Weights of a small multi-label audio tagger: log mel input.
Rows from block 10 of a small multi-label audio tagger, named by matrix and row number. Rows with one number belong to one neuron. Each number is 500 + 40 x the weight over its row's rms, rounded and kept within 0 to 999. All counts start at 0. Numbers have three digits each.
After each neuron's rows are labels from the 100 clips, of 14976, where the neuron reaches its highest value: "loudest band" is the band of the loudest frequency at the time of the peak. Only what is clearly more common there than usual is listed. The data: single notes of musical instruments (NSynth).
# fc1: first MLP up (model.blocks.10.ff1.fc1.weight, 768x384), inputs 0-191
# fc2: first MLP down (model.blocks.10.ff1.fc2.weight, 384x768, transposed), outputs 0-191

fc1.321:527571452522552468435532475483478533547501486442380540538444523450512499482450487517508472456540457484523520468453513413490511454508488505560523562547540473526441501532491552442551467448408476523439461507538509490469485546453569465523526553549513504479472449505483462523491536559456538503510491449506527486470514498550448528491550496487440489472529522525563543516485546449536545576507486512478503557434464530472499448564479472538546398551570484536542514511506530506556444469532461449587469482475465475577502467498455511490488498502556573546519489463500548469500499453512449504
fc2.321:511513475447533457482580450512486489514548466467577488494463455529454478474470497528460505489487403512440561458492537460520513438637541538514532544522542444485520440546554497512489523472548436491472528421473472515582468467513506446562463450536465472521405512499559583460504596528545520490514527458411536501509484468460523486547490444448508488406502509585516442499476534541437478510516491502551498465430512480502498500390561495542522514507470460506410484562520520562537540553493519440465487478527528552480501515490524562496563521545519545548459545533517573524473484422445524430
loudest band: 500 to 1000 Hz

fc1.305:449477526521468478458505506408495501502535496376488418509489466507459526479530516491451530493544462513507533504479545528415567514450509512472517455485447510464505470511515481507558485464512498534488444533515486448512464527470480544480579575468448467549429517424461514496488515494439572492555462507502461517487506504550531518524553460499497524576504534514545523493451507489512515515484444430462431492505520467474500464523509506522517502532456485430544461492503450502471481488568484481470419516471539481499465434472498519536507597495547470511550539493507492489609538565437515519
fc2.305:515509489461574504425473534541448499590456488549562495519486455492517553523415456514598444514524565578458477496550467482528487436487481463525497510551531500468553505509493533457515567414524501461478503481555508575512435446446527450529478472497422504516586481520489470499534489483480467434549503476465516530504501501485465559537504508462539493530413450524456445471489508459531490525529478453599521500430471494438479511438503513437458455555553460466513465530442610494534439510511506429508550448465482494549520527524460527423547524555503472511440558527522485450474448465579506457
loudest band: 500 to 1000 Hz

fc1.167:478433508486465516508502492380571516521473524525547520558456468553528485457455452437512507478441480450485514470495411434482474457551491572565491540542532503566561511473481458502557560497518561550531446522496423483495465487582513583489437498474529532447452522590527415522490501536527484519456550549480535535509526497523548539480542576457524524466540524479527470505478534488500468525510508440495463500444534562457382518498525545474524432539513498493501525516578547516521468504505495428538526516478520501433484502560484484485567488495517594514493518505471467481380466526519571445
fc2.167:502514532528471428552509498531475458467530460471454462493434503544556505509522487579445465504525485586520525502465556465494517479507515453449485472448538490470505420549498571491486504502489426537409463595470534513516506504501528532562456512513518491516501492454480508486455504474480556509449449498562463521458398529501505472527477408519467507471489522490514519503482464508490444552458428494522476538461530498479556465436484551585520445505479531384528542448493503532490586517478483519555530437461478518501519519527561546638518485422568524509531508476513559437546464534477448528
loudest band: 500 to 1000 Hz

fc1.649:466481529480517544500496547509580449502552486532525515520466537518483450550540454561481536463555503511509412515506539567515506553428556510540491494467557547506484438476479540465487533542467463521458469492487576487461443600461503543479429491444437469505453481513506571469504527530489433498495516528505492512473503510482500537446399604465463487559546494560454557467479514589493498449557483501485538521477452536538444449475559485505464594509487510507484508514498508488448557434458560459501566576499556513518516454433516503498466530474531461520375417520580512569520561474494458499
fc2.649:522395483509512500386418565525448534502467532473456510455540472616524503513500431492501508619430484532520567594578467457490526491518480532586506536560502445411497471525474444518508477485534509523545543508500500460527532442440464522508498454466503476534485475501502443525472492510529496478518475460542537472505522496546528473484521511527496486549498496503542467546555562524535562404504498469470537497423500559512481463472523480466483454457485500465448475523509547493441444544483517535493446466507501477460461523540447490518541500512529467596585522538471496494458515542457491508
loudest band: 2000 to 4000 Hz; 1000 to 2000 Hz

fc1.695:509492410533418465440488470431491472465487484468466550511454537496524361548398421527496516455447483511482518459390519469562549433531497476499503609457501450440457499482496614492487499496464519509394439509526469571513525528489545483493480562588542507482568516521518483508487526458498514493541468426527496505417582575461508526494477509575476504431509469486571542514501501460519534548525519573538503487442486565508501504503478451461536463492529539550513503535537536496506481471514506522508483484505550515578502543516450466490472563452480533527508467524497470440518512434517490497
fc2.695:448512530464549458547571475453481480517542494442498491493464466437508490490498491485443518574549451534452519474494502484439398490478451503596490462475452525497495473551516492453580506560552435549476501549477450441522439508437550441575489544502520469521475493556496528484498563441516469510447558502455553505498498468509450528508505542489514447395535581519462545541482547503480556520515486470494520555380461480539528494501454585532473471512524467517478551474539454508552476468472493475490497478481463493565457512477554529517537456551498583513490543516526495492476517455451433508
loudest band: 500 to 1000 Hz

fc1.192:470470443486471432564459525456408443486474482494520442518525546479433431461437491492480470478544437543513535460443550539454464520493565451465488483471531540480539486425471461583510482542437514486460571486545544489481439493517460474477556440472493560473474514472516488452569456506503587545427467546605494524614494443448459391460510493473488456525549542537467471473506529442483561488473480532525499539616546516493543519567511529510552478489538433523493508473504488509480504512405480509581522495532533534528436566500528472488452487529578519474555526449441531523511478507459488528
fc2.192:526487543510545539457591477543516502490551495482493486458537493586583514500538439416466542526482450479523517520474528545515524494552498541374493513498501534516522432526490504486489592551487512513420467486475476477522513554447524513451511503576431464497556481555511480504540559484572503472449549493576465543442448521523515537496495499458458421429494538542524502494520495559523478454564472461532468545515530554531486485467468491484566443533520492481441451412426568536577506489535513531470570437484553554461410476526511458599481566509552533528473480447447528465579474530458475506
loudest band: 2000 to 4000 Hz

fc1.124:503495501570530495416486542504579490495538465496396473559485558485508484484498499572438558455526463488473508468455521568537507419535444498505539507503512566599468471460505450556506550468454476481466541530475515491505596563512500539498541471501498552425461484547486446503443508549463503517457552473455490557485447484487567477522492477502510530515490543471496508560458504563536521527553480498494533481465536502549509514452473513521488413573448475565489506473555544511507505453562428510521551482471493491495469545507537496479525467530447564479498502476451537459505529519515488553
fc2.124:460526526470489449453526491541500479515523515507531484501511494515442479518513493472563618548484434501542446524512514461514442513485501537473455473452393529479559494559540475513480489529516509448546508554537506490421491501499524470549417490523546536563455486444567514475407511450463530500512545546525575561431461446467510520496525548451492526499475528501500510479511448473451465554445467538524531492490493559465446446486559493534518574456514518468503441448433561575493519526511514465548524475482495489476544439513481511520467481460512451445518494460483453468457414465479505472
loudest band: 500 to 1000 Hz

fc1.650:488515446463511457512460433453490498470511469497447454507458542507481452475494484489498561526399440462514553517476457523490516528507545496508475532480456425544442568502534506493473549449530414470408503502484494521436445556507500484519550500532591430451464509506487441502461464487426496526486496495502474448420517542468527441572459544520549473466521537506496484498597444528543534550536539541500492467492577529465547561419540585517449536470482490429588471537549439476539471509534491560488475496412540546510452554518446528451574509476489500485526541575521498497550524493488503531
fc2.650:479497612519514495468523508534545472468456499466553476542490446477625536525473508527512441440461535559509490566463537494524490444556430531521499536434513469420524436518512538449521481507528406448484475477553534543544574435553521448527451463502498517527532505492480626528522540492534533482540473493479526547501553458516449579481607487476481486503497434465516511515469523534528502469415514483549492532461505421532505464499467518486506455493562438536533578415473544546454435460500481555492475458539520471510569431520469504493471440477499481481491527490495490506477467510527473410
loudest band: 500 to 1000 Hz; 1000 to 2000 Hz

fc1.329:482510486554452451570538548437450414520518481481500464434454538516452540488475498489477503580516531523453485502533515513448501487468408509455504539470487492468524484534484480523470495497518539532508504496501543446500555418492539450459602507527541483495517441436471540529570476410491465495474482508516453445473482475495493481512537464513476472483474520479500468426435491559502496560542380572534564504502472457433538439594541522522518436523536495573505506475509566568596466456504520442569486457482489527481558540501505538582501519516580483553491450474492532471479440537524460443
fc2.329:518541457458588494442495417471519482497521544458491563492473498571490465514538538488558538450551516547566503508492495494562463559515509468446445496548498522527495510577508569530521529571533533492573506442520460516551455546511531494438439467505544491575427524470531491478476450548523506530476474547485477516480541535546501551593421517490502578530489489480503522560420529466516523476514552467521405495449548503529537531441443445490425569560442505463451482509489497511486505534530487481472512502495520465479408485528495493456485577462511505514483532501521523592491543486510531495
loudest band: 1000 to 2000 Hz

fc1.673:473489590421566541447419527541517493513510565474498456533509458572473550493566504515577547486499469502492423476519505533422520528438463498462513501453456491501493545465600594524443524504492492561592528506529540519515436475497473503502491499435461514454504402528496461497491482493502498522493466494517485478499503476453517492465498436491503490550497537446446468537514466512479516548490512488443488484488448529577543454527523460528515508485478559430469487481512477443510503517473483554496518471513436447469502470557516507525493452512476522523430521499452465501473521546557524481
fc2.673:544515491481418548529531563539523520483464515590471506444507505394510406518512457496480508399511470469525524568480459501477463572506604474477405513435519400478507469477453517501547437514484469437464487487478562493493501539478514540518497478486437520505499422516502495479562520523518457497530536442585548543583494483443480483471518486505542496530510493506453488463504480597522482491513496537478486444514584469543495487441524444535515518445491622492402528592506502517471500512543534503458481547513542503470485448505499412507524563560477427458458465500502444479546493479487511582
loudest band: 2000 to 4000 Hz; 1000 to 2000 Hz

fc1.221:467482509470478471456479541478542579536553513544546507508510544427533468484554463533481506489528486480463506524498528528461492533477482477532524498526446555474460479486478493479443526494480497495491574481495513527576483466406461516505465473486582599503449458508532518486509537479476505510458498509474487389476553477516520466540455459509476582501529427502544533572485551505530500498554553525549530472557461498448482501501557424457469478471389513508502472497445486452415521596520627483434465505451514473440560540402485459470554455364385528470501498419563475521448439481548469542
fc2.221:464467558532558526503564519479532483529495465521449436559482477446473530474492427561530526487482425554477428512551505504543504473461473400448552456552522491473465565506447520558529523540458429457466501490528469479519513492517521533454531570517463461436502483504490482446590484507528507489509528479506457445425415516482548474460427487451479548487557408547487560483470556423540491478490443506482462458453523469502488530539533453489429452483556540449540567430554539500534519503444494532564508495486465510501595575486438532559498504518494487490471517534523462436499673535584487526
loudest band: 1000 to 2000 Hz; 2000 to 4000 Hz

fc1.119:531524516537439526496437504480471504429540605494477500520576471539525453534487498435512521471496526572488422501550432532464507493496524433535478526440428475500503521423486584434518533482485519579503532459517510530522543515531522522508503518594523481527507510453545511538504502496513493496435507435483491516538475524516506526500545540515495434499476511519610460544527478548482414460451418516494601445527544546490461525497528466475569493440442497510520514477546495469515509481474521522548499490515521489478525503541548530537520479527526422553462458506546470530484469475510559544
fc2.119:559561513444408586559486520438527414483502564570465498489550553464450521514481481448511432552474581501567549569525515560486499546496536545415512462501509445525501553537501395537475473532546549456507460585525502403531448480499497523459548479505535512505460486491363458474518477527562525544470524531590521467487515530506461552514478477549478483538536502499544562482487466494599528513510511515463448453517448482542504481451430526504489468519542503540523518489457490485497484502540513452443516532534504526550475500458512482468479517511532585495509535514535506456472499538439498462
loudest band: 1000 to 2000 Hz

fc1.359:479470529482480545514489554542507490445520532507484469470479541435521471476497469465519473450459501465522529525449475476547470484494548478529561472480490503529551544487545513442571471457465549517559505493506463531495446430538496405489474514538581473524513495505449504596489473477428466485530591505470496518531483517569441505531542551521442472502519504457587547481529501465463526419492536568454456583480469512589413531514530465497518467444483581472502551463482501455481552476554523546541521537581536599468606516510525455585498489475471512499463487513505557564512562498503529451
fc2.359:479524527549461575500478455468458458434470518536496495510500553512466464504450482445468507588473489574449501558560474482486473559406500484511420485489436450507483466478569493507506472588484474480436570470498560463488498519464433487463542503487468521472469536495496466474578511542535513545582540498525472543560544441443596543460489546508473546454490530473459497513425522497517529504484509480446537514514453484461530499542423559474525477529444471554499497535543493469568504531527379513471541485478508492531438557462467492490513429559588483500531463577480506501526486491533481512
loudest band: 1000 to 2000 Hz

fc1.578:555528471491504472488492429457543473508521415460520556530526435462481445533528507507558540546544536500550522487506432517512461581521622490507410509437534471501518492462506489521517494505504475603523572529545498497543507428470452572515527440498471563529477544477508480494524479490445516496556509448567515494529426451480468449456497516534516564511550528435518584437495502414454525534511502503494503461458525478491545548519506432468426437548583468499485495563498473492363449479465491503587485452458450544550494504559518458512524526431451447506468478482485480488538509447537577547
fc2.578:364529520512533512515539549511470455435444524605466461521463587503534523494466499485479497471528431491435486459544461534462552447508500492512508543536511490519536391388526452588499509519419499505480483542479515493530523415510454424466465519524484492417493441480518504520469472452545459524466424477436493514518463574478504520526516513496555453536425510540558470497485488491515473471469577509548556498568447538493532476487476503522480493479489522481510536499482562530581547456512457565489487581496527480503518489508522490515523484443602515429497539564484528496503478418506458533
loudest band: 500 to 1000 Hz

fc1.625:494571571569527537546519542454573453559556544503442484547454544476477552534478519489453499546471460494500441399567436543550506508591427526549565503476467517457438474579501554577491509536491554564473528522530535503490470512489529466495494476559474504569434474449572483493473481421510565520410534485582513505532478496519504543476502556490472394471479515541588486491498523509566475513446471548507504515473446492449551475493524456467534485523512525516487481464513521497443591470507511456517530537489449527456485513541521534483492507488581491483442483444547574468504474523416503438
fc2.625:429454546571495475519497463477510421443466582494541517429513397586489511476412514448502485515494492551483531553486542504542480533411410480496494477498425534530492638474463435490452527518479565469505542467465528498538549503444518525444444430491570511528492570450505456534534542435533529468441467511561450480495450494523470493544535410465490497487454549463492494482541461479484435543535466556503523543524470481492558542437469464491467515511495525513539452491503509470513515554493566489516498398448486494501512554519519533512422553584490448501450504450512468520519584491503510519
loudest band: 1000 to 2000 Hz

fc1.610:524538492565552468504474519475495508498561467476392464497519506558558537558422502544538520570436484478533499474493530491457485494481513579465479525415533574452497501496523501434476498527523508559504517475502553492469503531497503524552451483542525484444550516508519480480505527443496484522447504541578432547514515458525602512534505450404478508483489528504594533565403480469492410584430472506530488507394465530569473517456514531497512489508481418521445462495580499511446497436544418460489457487465503521509513574540586501559463495551460569512472483518461515537511541471511545491
fc2.610:497492473524515458476498479529528506465454495547562475488460449452424534498585511470518536505482472530588520464511516461568454525523479538469450501564453568561514511576466528507425556563468563531529531525450463532506485504433516539424483550500500539520411493439533521520488465504489557554451541468503538553459411490506479522520564433487501458561451542470466452471563449573544497474499513527516501467531530489381464524467452499523527497460510544503461457535447541491550454497504547472476587498517508513467465480479512588557506530449507571439518516508479436484529450488491467452
loudest band: 2000 to 4000 Hz; 1000 to 2000 Hz

fc1.630:504503528540460531531524475486428520520513411453470475479516489512528529536539503624500522519509542507483462522542526489594473484491569532504524541535413519485451518476470451479550496525459545460515497476481509395451480542489537437566514477439490480543510467564528486522503538583480451465499566506476434465530459473540464470527503455495447576536472525436448451512476561509479519506506488526490571482539535457533549424532445483521459457516393534470486518427492494455479507486494475447482517576462467502488528580392549480450478489523501505539574416473478541540476548439470545525
fc2.630:456498455424577453483520566493503521548491530524454486468481524434464488453471495426452508489481498452499518440454506548473514556561506473568455447508529503477480515570449542496461483499594437484480554492445497507513516505449473507504482581528507556500495499468529489567480452429537550469447448545552538497446536495477496476546416537519564461502517451463507525585527436479452544450495513513608518498480440483510421479423521543477534532478477438457496477494507499495515498506473580529483485496521535510425521483481516524495425487443472499448515545508571415473496504522529422519
loudest band: 1000 to 2000 Hz; 2000 to 4000 Hz

fc1.138:422481557489494523475451514564453560520471450523615459520508480544511554547479546495491588486467557456516494437495524483599466488471521495570484485527509541534468504559437546453544523487572476443471531531424506504479537477532538466523515504495470529514506541546457507453431535533530517392555500511506492504460463501484528477488567433505516521491536462524448490587526539470449435582482509524448491490589452498523493502507509504490531606486509489474472467494506470503528452506521588534427488532477517485425502478473494490516505467455486516478535457530547538549484521515471585533
fc2.138:541437456448504553555491475539518514475521520450491515450375476533526579499569425533480435476442482524434482469529550496460517505490487449474568524481516465466587429531490498523462500459520466559480419465526497478524510557487476517574497464561457475498483498463535572451531403461473464566471495408436497465542460533492525511542446524584477520471468561486500534469440421540495500477538473494493522521443522512486530509433526467513494429542482490520536528443526606501560517451563471498576482448505512510467506538564474494499469448529615420548531509439455504511525577501556445430
loudest band: 1000 to 2000 Hz

fc1.611:464490542471479472499530477479459497561517487485504489495519517568537515520479531477530538510502577536528518494569546442484513584556553509462464484555507523539489402495497474568430505467513556526502479498466458568507464488414509534601473568476411471519509535550526499532508528474535457427467475513486546553434492485555532539510444441463513529516470437492506486541476539504383545482430530440497537476485490536430463492449511527482485495487466569519461541500400560537492533535459503493568532533473506538407476471475477506527489486440506473519498530490502516450525551496447512489
fc2.611:521504419464585510534466555438506559494498471470469482450463472392462482477518487541533406540567477458547467558413494527523476422539479496516530577462508511555452537488487586489549545586452524553453485584535455495493494469487500552482469541507532470486568493526504553450567537521497529425486467484438439556498475516474512449566492525536515515550492536484514487546491501466582515506519462501525501426472503436550495467520544481501476434547369535484522543488469429478489534500506487505482534477505477472485530483482581482480460475501434620544404430480498503556475474524558429537
loudest band: 2000 to 4000 Hz

fc1.57:434553546483463506499552541495480413522485475463461427484467498498479546500507443505533446462514414598507499538443432465529457515508528510516472507471580539562516504465510554459474451471473509544469461497499558543439557489531566504442571564513538537468525438479539512469525519529464526424430508492528455518512450499522512572488454481484554500469486511501503541485487472492553468492536478455462526560420480525517498453543522456587453467550450563588503566527482507498482531545540471447571478513500453483501506513513489481554481450527503419531484450534468465498488483489471491527
fc2.57:557485509521472504497464507582498497446551443566486493487468592572501452483541602510450588474495545499457527443551538509613461477450497574461491557556510542561515520524537472531506513537508521445543545520510517452518480494485504535489410487492530555467420499438486513535470451509516484479411530537508468532423521506528507411537479475536478427515495478441500501463482551557492524539464450504517492458475496526516526454405480535413563463490452513411482378437479547476551549567461531567500501407509546534489473502474514534465507502520508575519472497472486526496451503487481504539
loudest band: 1000 to 2000 Hz; 2000 to 4000 Hz

fc1.61:438443526472433510435525493494497468517558492532484559465498548485486490560468511520477514478532505447551498509468473486486448474526579430518552524451498505518514569449504532573444510492456473486565535490525475552421473480484508485453521483503586516467469524550484417534489450472454567501461472509510427502472439465447458533540467511519506544526568520500468485513566489412426475529540495478533473474467422441497498560508503513502566491485464403488508525519526564545471563551540444521518498527555514450562488526474486498516535526447532405493485434408513491460551462552496479511
fc2.61:588481451546467489448506501568445541441445499470573513521474506504458557483535552508539442506511463563525559542546514566494566542578442539526526462479552509477513537471468490442548482478498442516510437505502449451557437419478499516520487544462498534453482570508560533501540477518535461508460475424495517430485583504458484499444498540476449522496506432467559546481499511497548526480473501534409519562555543486447469487551468469483365497557470435493477518483523514514491490496502549470421561525498531455459528505532570526477471477504560518514526514570514559471466487467539552517
loudest band: 2000 to 4000 Hz; 1000 to 2000 Hz

fc1.614:543494528487495539393468558484498523574444472475430485516465482455627469562540442479493473418482552448437499470496458478530522480536510511509558553489511505535477535531500571493547564499411464511457450526482457529513533563528490506471545421513586572461434497527488478573464478544460457588482535446526523476499460494503522512516479541485524544524496551503486556457465454530470470502497441484532578464423524494469531573454517483531515492571483518517515400456528450557501446445479479498495520488469531497481423459444513429555560500562454594504514568508463469426476532573494443501
fc2.614:457415546529549479487473524578559437438575577542520515497465517573477605521483513544471613547548429527450522521518533488505448464521533516485517557475491589441510494531496500539392542560562497504522526490489523509482508516481511544520455459437512489462484529475538484469420547431501505447468435488526492629463445505447524448478570453491478445464480539464526515527544559480486427534502488578514514514552565489508476439479552541566489527504497535474452505452436610562463501498532498513531504532445543513462509512545516555494411484481519486459513452482467481489509514484466569499
loudest band: 500 to 1000 Hz

fc1.33:541518473476506558490516488509479467518501497514533473479508486418551569465435521534472494511503477512474534525508533489490514494582554465540377491518473516498478494484450470389553492499535446484503504461463403487404501431457551528557499497471541505460472463443500483538469532581579477533526488509571475514505496521469522505516460492540519496460434461491526509590462516490466499543474521534489570538476480478480457508451518444511607555530430557539451492569499546460533480545516550489564486513466497460541505525444591446456538450467517556466483442534540498502445519476537524562
fc2.33:509502507506448475576525571437525534449513446495467441492476590494470496516500500466516507523511492522527464433500475492485450400496481574531566503402513545496472478483586565474499524490484532523435487529547520502575504584488501515507449552551536522562490507529523514458490547482492537433420500507467541535493452454506455468486481509525525450439500519473442475497569492472472544475491479475544426509545503496523438462496490491487537432551442538444462492480479464448481542498541581472567523431443544550401530515480482493543488469490494550474472515476493510457456502467521490516
loudest band: 4000 to 8000 Hz

fc1.508:572443486532539510486562486512529560485522456501458507540522511533586510449426496471557498527502481519436482473566436468442494496474512539452494520504453558548428451558486548441528524544537511532508484524549412460503497570458559481607465486526470509474503429544535556419512547512456484479464519392473560541433509445507441498536513492512519482489497482522493501488433568497446471514424525460533500480457541549484499473531529494464525448454486457433494458464477548494464475470523456486569560497434523464510442560441470488525457467490492502481511551465480483481449501473473538478
fc2.508:485471436468527509527530471482467442488524516494533469465444476467466484485527368507464515527511470492527530474419533519513470445549472452515530559515578429538562450482500513547506523530561529489459526449474532572514400450475494489546500522448461476507499483476486578561434497526531575566493486532497526485513474508505522506490442443515483495468525559517526483599551511483533530507527476465521542484476519450514436488388501546567464453470468449485498499481475407470502539545531534477420416537500514571512508514552493508487604511525552565548495485497492539472560509443550463489
loudest band: 500 to 1000 Hz

fc1.551:540525471504496435465445452526539567584562409460469532518532491533548431519447514524485534436390523498446581483523462447565542494548537541486458499523534465514468470535481548445493525501487523503473433501564483464553555526462487539539538527522567481521442524522501469598412551566508450476471478467421482543489426504501437489476490532493485527501571581492519494526489530529503543542557534458470476428447556562490504455476481473553567392484524448486552501496545546443499439511507530472475535524489473508442436501462488482510553484505572555500499539522429501484475509464436515470
fc2.551:562509488510524552494514572440431448465503490597436535468437511484614538467496462482454530578523441544531551533406511457465510488455464490556524525522492486474461421531509532487531473546550475481425435455498524568451460490507560415553435500454534517527484452448451482448443506472513532513433473394550540552496541521528482566553536490479516458471484498488486543498480463463454476507501538555458570461463458535544555539452476513555459501529465463562452502542467429525500542490480503578522497523526509541482480508513512533523512503477479520494488479501495484494559489477512471427
loudest band: 500 to 1000 Hz

fc1.117:469498553466443516491463504522453513564542445454494479511490526527517513504460538528489532587492452476529564492485513459490400567501462543507476515505472535440505473436483493421516509482513531512543489524465503492470509511492454456493448542482488590517555497505518447449457606469634543508501514521516415500518475492507488466462493489507479449513519514430523491532439459466518538475490520541481516471456475454531465515487467459454480471494453593539446511476457490423480510430508527490498511589506439606466499539456509427545525534412506534486453523517446567459553488469501459480
fc2.117:529494423483500508547489584506529538465518536532461461440513523458460482511450492509475487512465525484482526518494446564579489501520519543489439556533503563537475551560477529495423535498472521585455516531413447563476516560431540545524509534466543462447547471504462470556547453509477463478407495508546478576507494496512482534538469457491545440453470477493492506451438520455491401446473517513526502506557471534371483456434508558491567437539420519474516456497477520550522442525561487484519546480415546507491513533517544525485471494535461494481499404494536442521529534518551520467
loudest band: 2000 to 4000 Hz; 1000 to 2000 Hz

fc1.276:512469485442509510516464411457487531478527468493478502475472413512510607512583480602501487523528507492455455498501575552513550471473533460463485557463494510528534470508503455432475489540571585505520499512457415514532540491485509527525554530514505482524485479546408540518538538564528487448465474517427518530498459497482457467580544481446529593463436492497481509478464521423471542535528555420565489478486530526504554454494476488517484434526454428550499484421452475500519514551467455457470512469484502501500481514490535568472424522495437479517453538462505453556523445469456384378
fc2.276:438459453527510526461528557488472553630470489507434469471474457533466453463440475498530507594530445492560474517425505463532539480527466451482507491575463443425468520511505544534527523466501443457494453506497463479459524571495487473466474563488485515539496516509559579478534528486539479490511539486502437493435549476531519422414432490531478450523580418475500491525500485504439514506492489495575515511480443470473474503491461482515439515505483547506529541496485429540503505468489499464499503454473473500436538465511533514482508464505472566437483469500445568435465491499544510525
loudest band: 2000 to 4000 Hz; 1000 to 2000 Hz

fc1.348:488524484405493566559462493469524493404487486459527515574490592514512469508502473494532451473456469480479488521551497513513485514463521509502552607485456518475554518470500496459559505481493457576482513506526531506587521459516529555521454567537533475533564470559520542470575532488491433473457463571462550458554484519436474557506445409471432477513526491435502497508566512449486453514452537517505478467488458549514463421476492511524489526506467522380463469480495469481462519492538438492429583465491550531473483477497515420586548480546527545548447444516503466541421533471565520522
fc2.348:522515469497511411498530535473458510499487506594472501419475532440533527463516464448576482453532560497467491558432515491517514469507492420471516463493531517502413562505461558485521430500481474462507438479491445547485479485510449463437475498485466494481475465504478504531515457484512532466566463491513510525425472515400521433459499542523463548492518479599495438495557432515546540502540474487489502462490485549527479510481513502486571483486506500604517611485459475490538546486436614498555485506478531520434546523462514509410512512497514528445504521539531497460468514539519521533
loudest band: 4000 to 8000 Hz

fc1.443:505542542422478545521489504441526502448488459475484481439527525429531450451488455456455477490415466515491468550560471469476579582442503490473478521481488503467421562511433540437564551477454480564482441491597466514493495538497539480458486534464635513464475405534528495543507531538502519448555499494452541514490560528490514533555503497482518538505526524525497479488498434497528548506492441497521485460541430515484477487475484541528551555426521414501485493454509453537573550470526404493494483491498529466540462504525534613555478475498509606504507539480447485475494461450556554473
fc2.443:480516440474482501478532468482560464490513470530551516496445484496530512567539519528441489498531487513464563443472475473492457443609575487499530549536523499524559442510559575537548509455587524483499511519529511482550416452512465516563452512433424526508532469539489601525461490499536535542516545509464512517497474430500509543473560488522493482464531522544482534470523539508527521465543517446557509491474448500505450543472446487447468449504477435524448509511509479512466518556491562503480427527504534453455490553480425429547546528540606466519538504531471447484530519364454456548
loudest band: 500 to 1000 Hz; 1000 to 2000 Hz

fc1.63:526506472488495530474486523538564513543510478424502471521432469574491466495556482531510535460477452505513495481528524486529546514514507546489468465498459454513564577426450431524474496522436475531456468518466441432500480456513528568558539487545495519476475486499527454492521527526460494400495471520440530498480545455447524408439547520450559563460569538491459457480471500447490495507533496457471572458522582503513546529432500497454550454464531512479441540571459550443407482458513493558515525470554403533526608529466500488466504499486510546416533463464537489572531441498558460521
fc2.63:480484518468496482516458538547444494440518473509489463437445539463510435445449557433493502516487508445492538557490436499501610453504525437465541592486527518488448501424524520553477448491462454516544429479558540537487551550543563499501488549531558525545574484486486509504501521501502487443511422484406471499473557470454488545516451543506512543463478499550568522543525520445539485481500467461530472496472446497515469471518478580515576454536515514462562498458490466539529444527451486482562619480486475511464518518529468541468547478530532509548451437516459508500469472512516479434
loudest band: 2000 to 4000 Hz

fc1.748:546506477478453486527499518474481438514427543479527551450531494463473476558523437541576474517454450482546524467491485530478522515540477456485450527482437464532485502476593506524448491497519418484526489463543522472486444502516484513528535513448472498551494543547571482492535521490504551471515481425520486435483489474537595540503541482506513584507512569539470557463513553460433531461523513556464498490513510474535448479490507455561491450442449516530457558480515528493430570516497437566507448526505583479540487430517483520462486492517536521481460457578446553476506520482517522526
fc2.748:461437515470534507499484471535492526483555464474492461491494478490590473506431569476526500508576503493464540577564511492467508455481524507449497588543501462444505495495461508506495530529489528470505490544518477540441499495478557490515494449497540472527529458481537485484468483512553507558429546493528487436501435550491498473493481504448510518467523503475509493483456370463548457522619540492515544539530497443545483535468460510459502475560486521474462512560478434496460490553445504520573579481535415592516481492509503439547549541450494492493544464456493414549556472450555618520
loudest band: 2000 to 4000 Hz; 1000 to 2000 Hz

fc1.22:502536537519535422536546513461567481534513532527532497465465452437567597529427544526432512516532574449471478518529473424505577501494478506494490528436414585538499474550491541472601492521541491527480508413472473470489479453474508472537470518468455505448465499460505492479511530508538524489416513498550516490479498445556533485438507466420509490469522529548516496538471449469424497527505540536526483545505476491496511437441445486496589478532509537453370539599511515510548526471505555489519556468480485494512397467518459449492540536495511533541534509495511506530434460503438487478
fc2.22:468489456470483442556528539481451517441544485467472486522503512528514455511423446411519536481503473498493524429448545506525475440550462488487520552506551469514463466579474537507487488468512520488525483487434463520549535502475481493552532535527506416594503435511531474486465570512570500521448398481494466501423403536499433448554502504509484478410509466524558471478544512434454520550523446465532494512558559578546480548509502477499544442461449488551537508466455507460519478516520588471444446523489550543427542571488552528492482538453518570439510588513524498416458539489458520542
loudest band: 1000 to 2000 Hz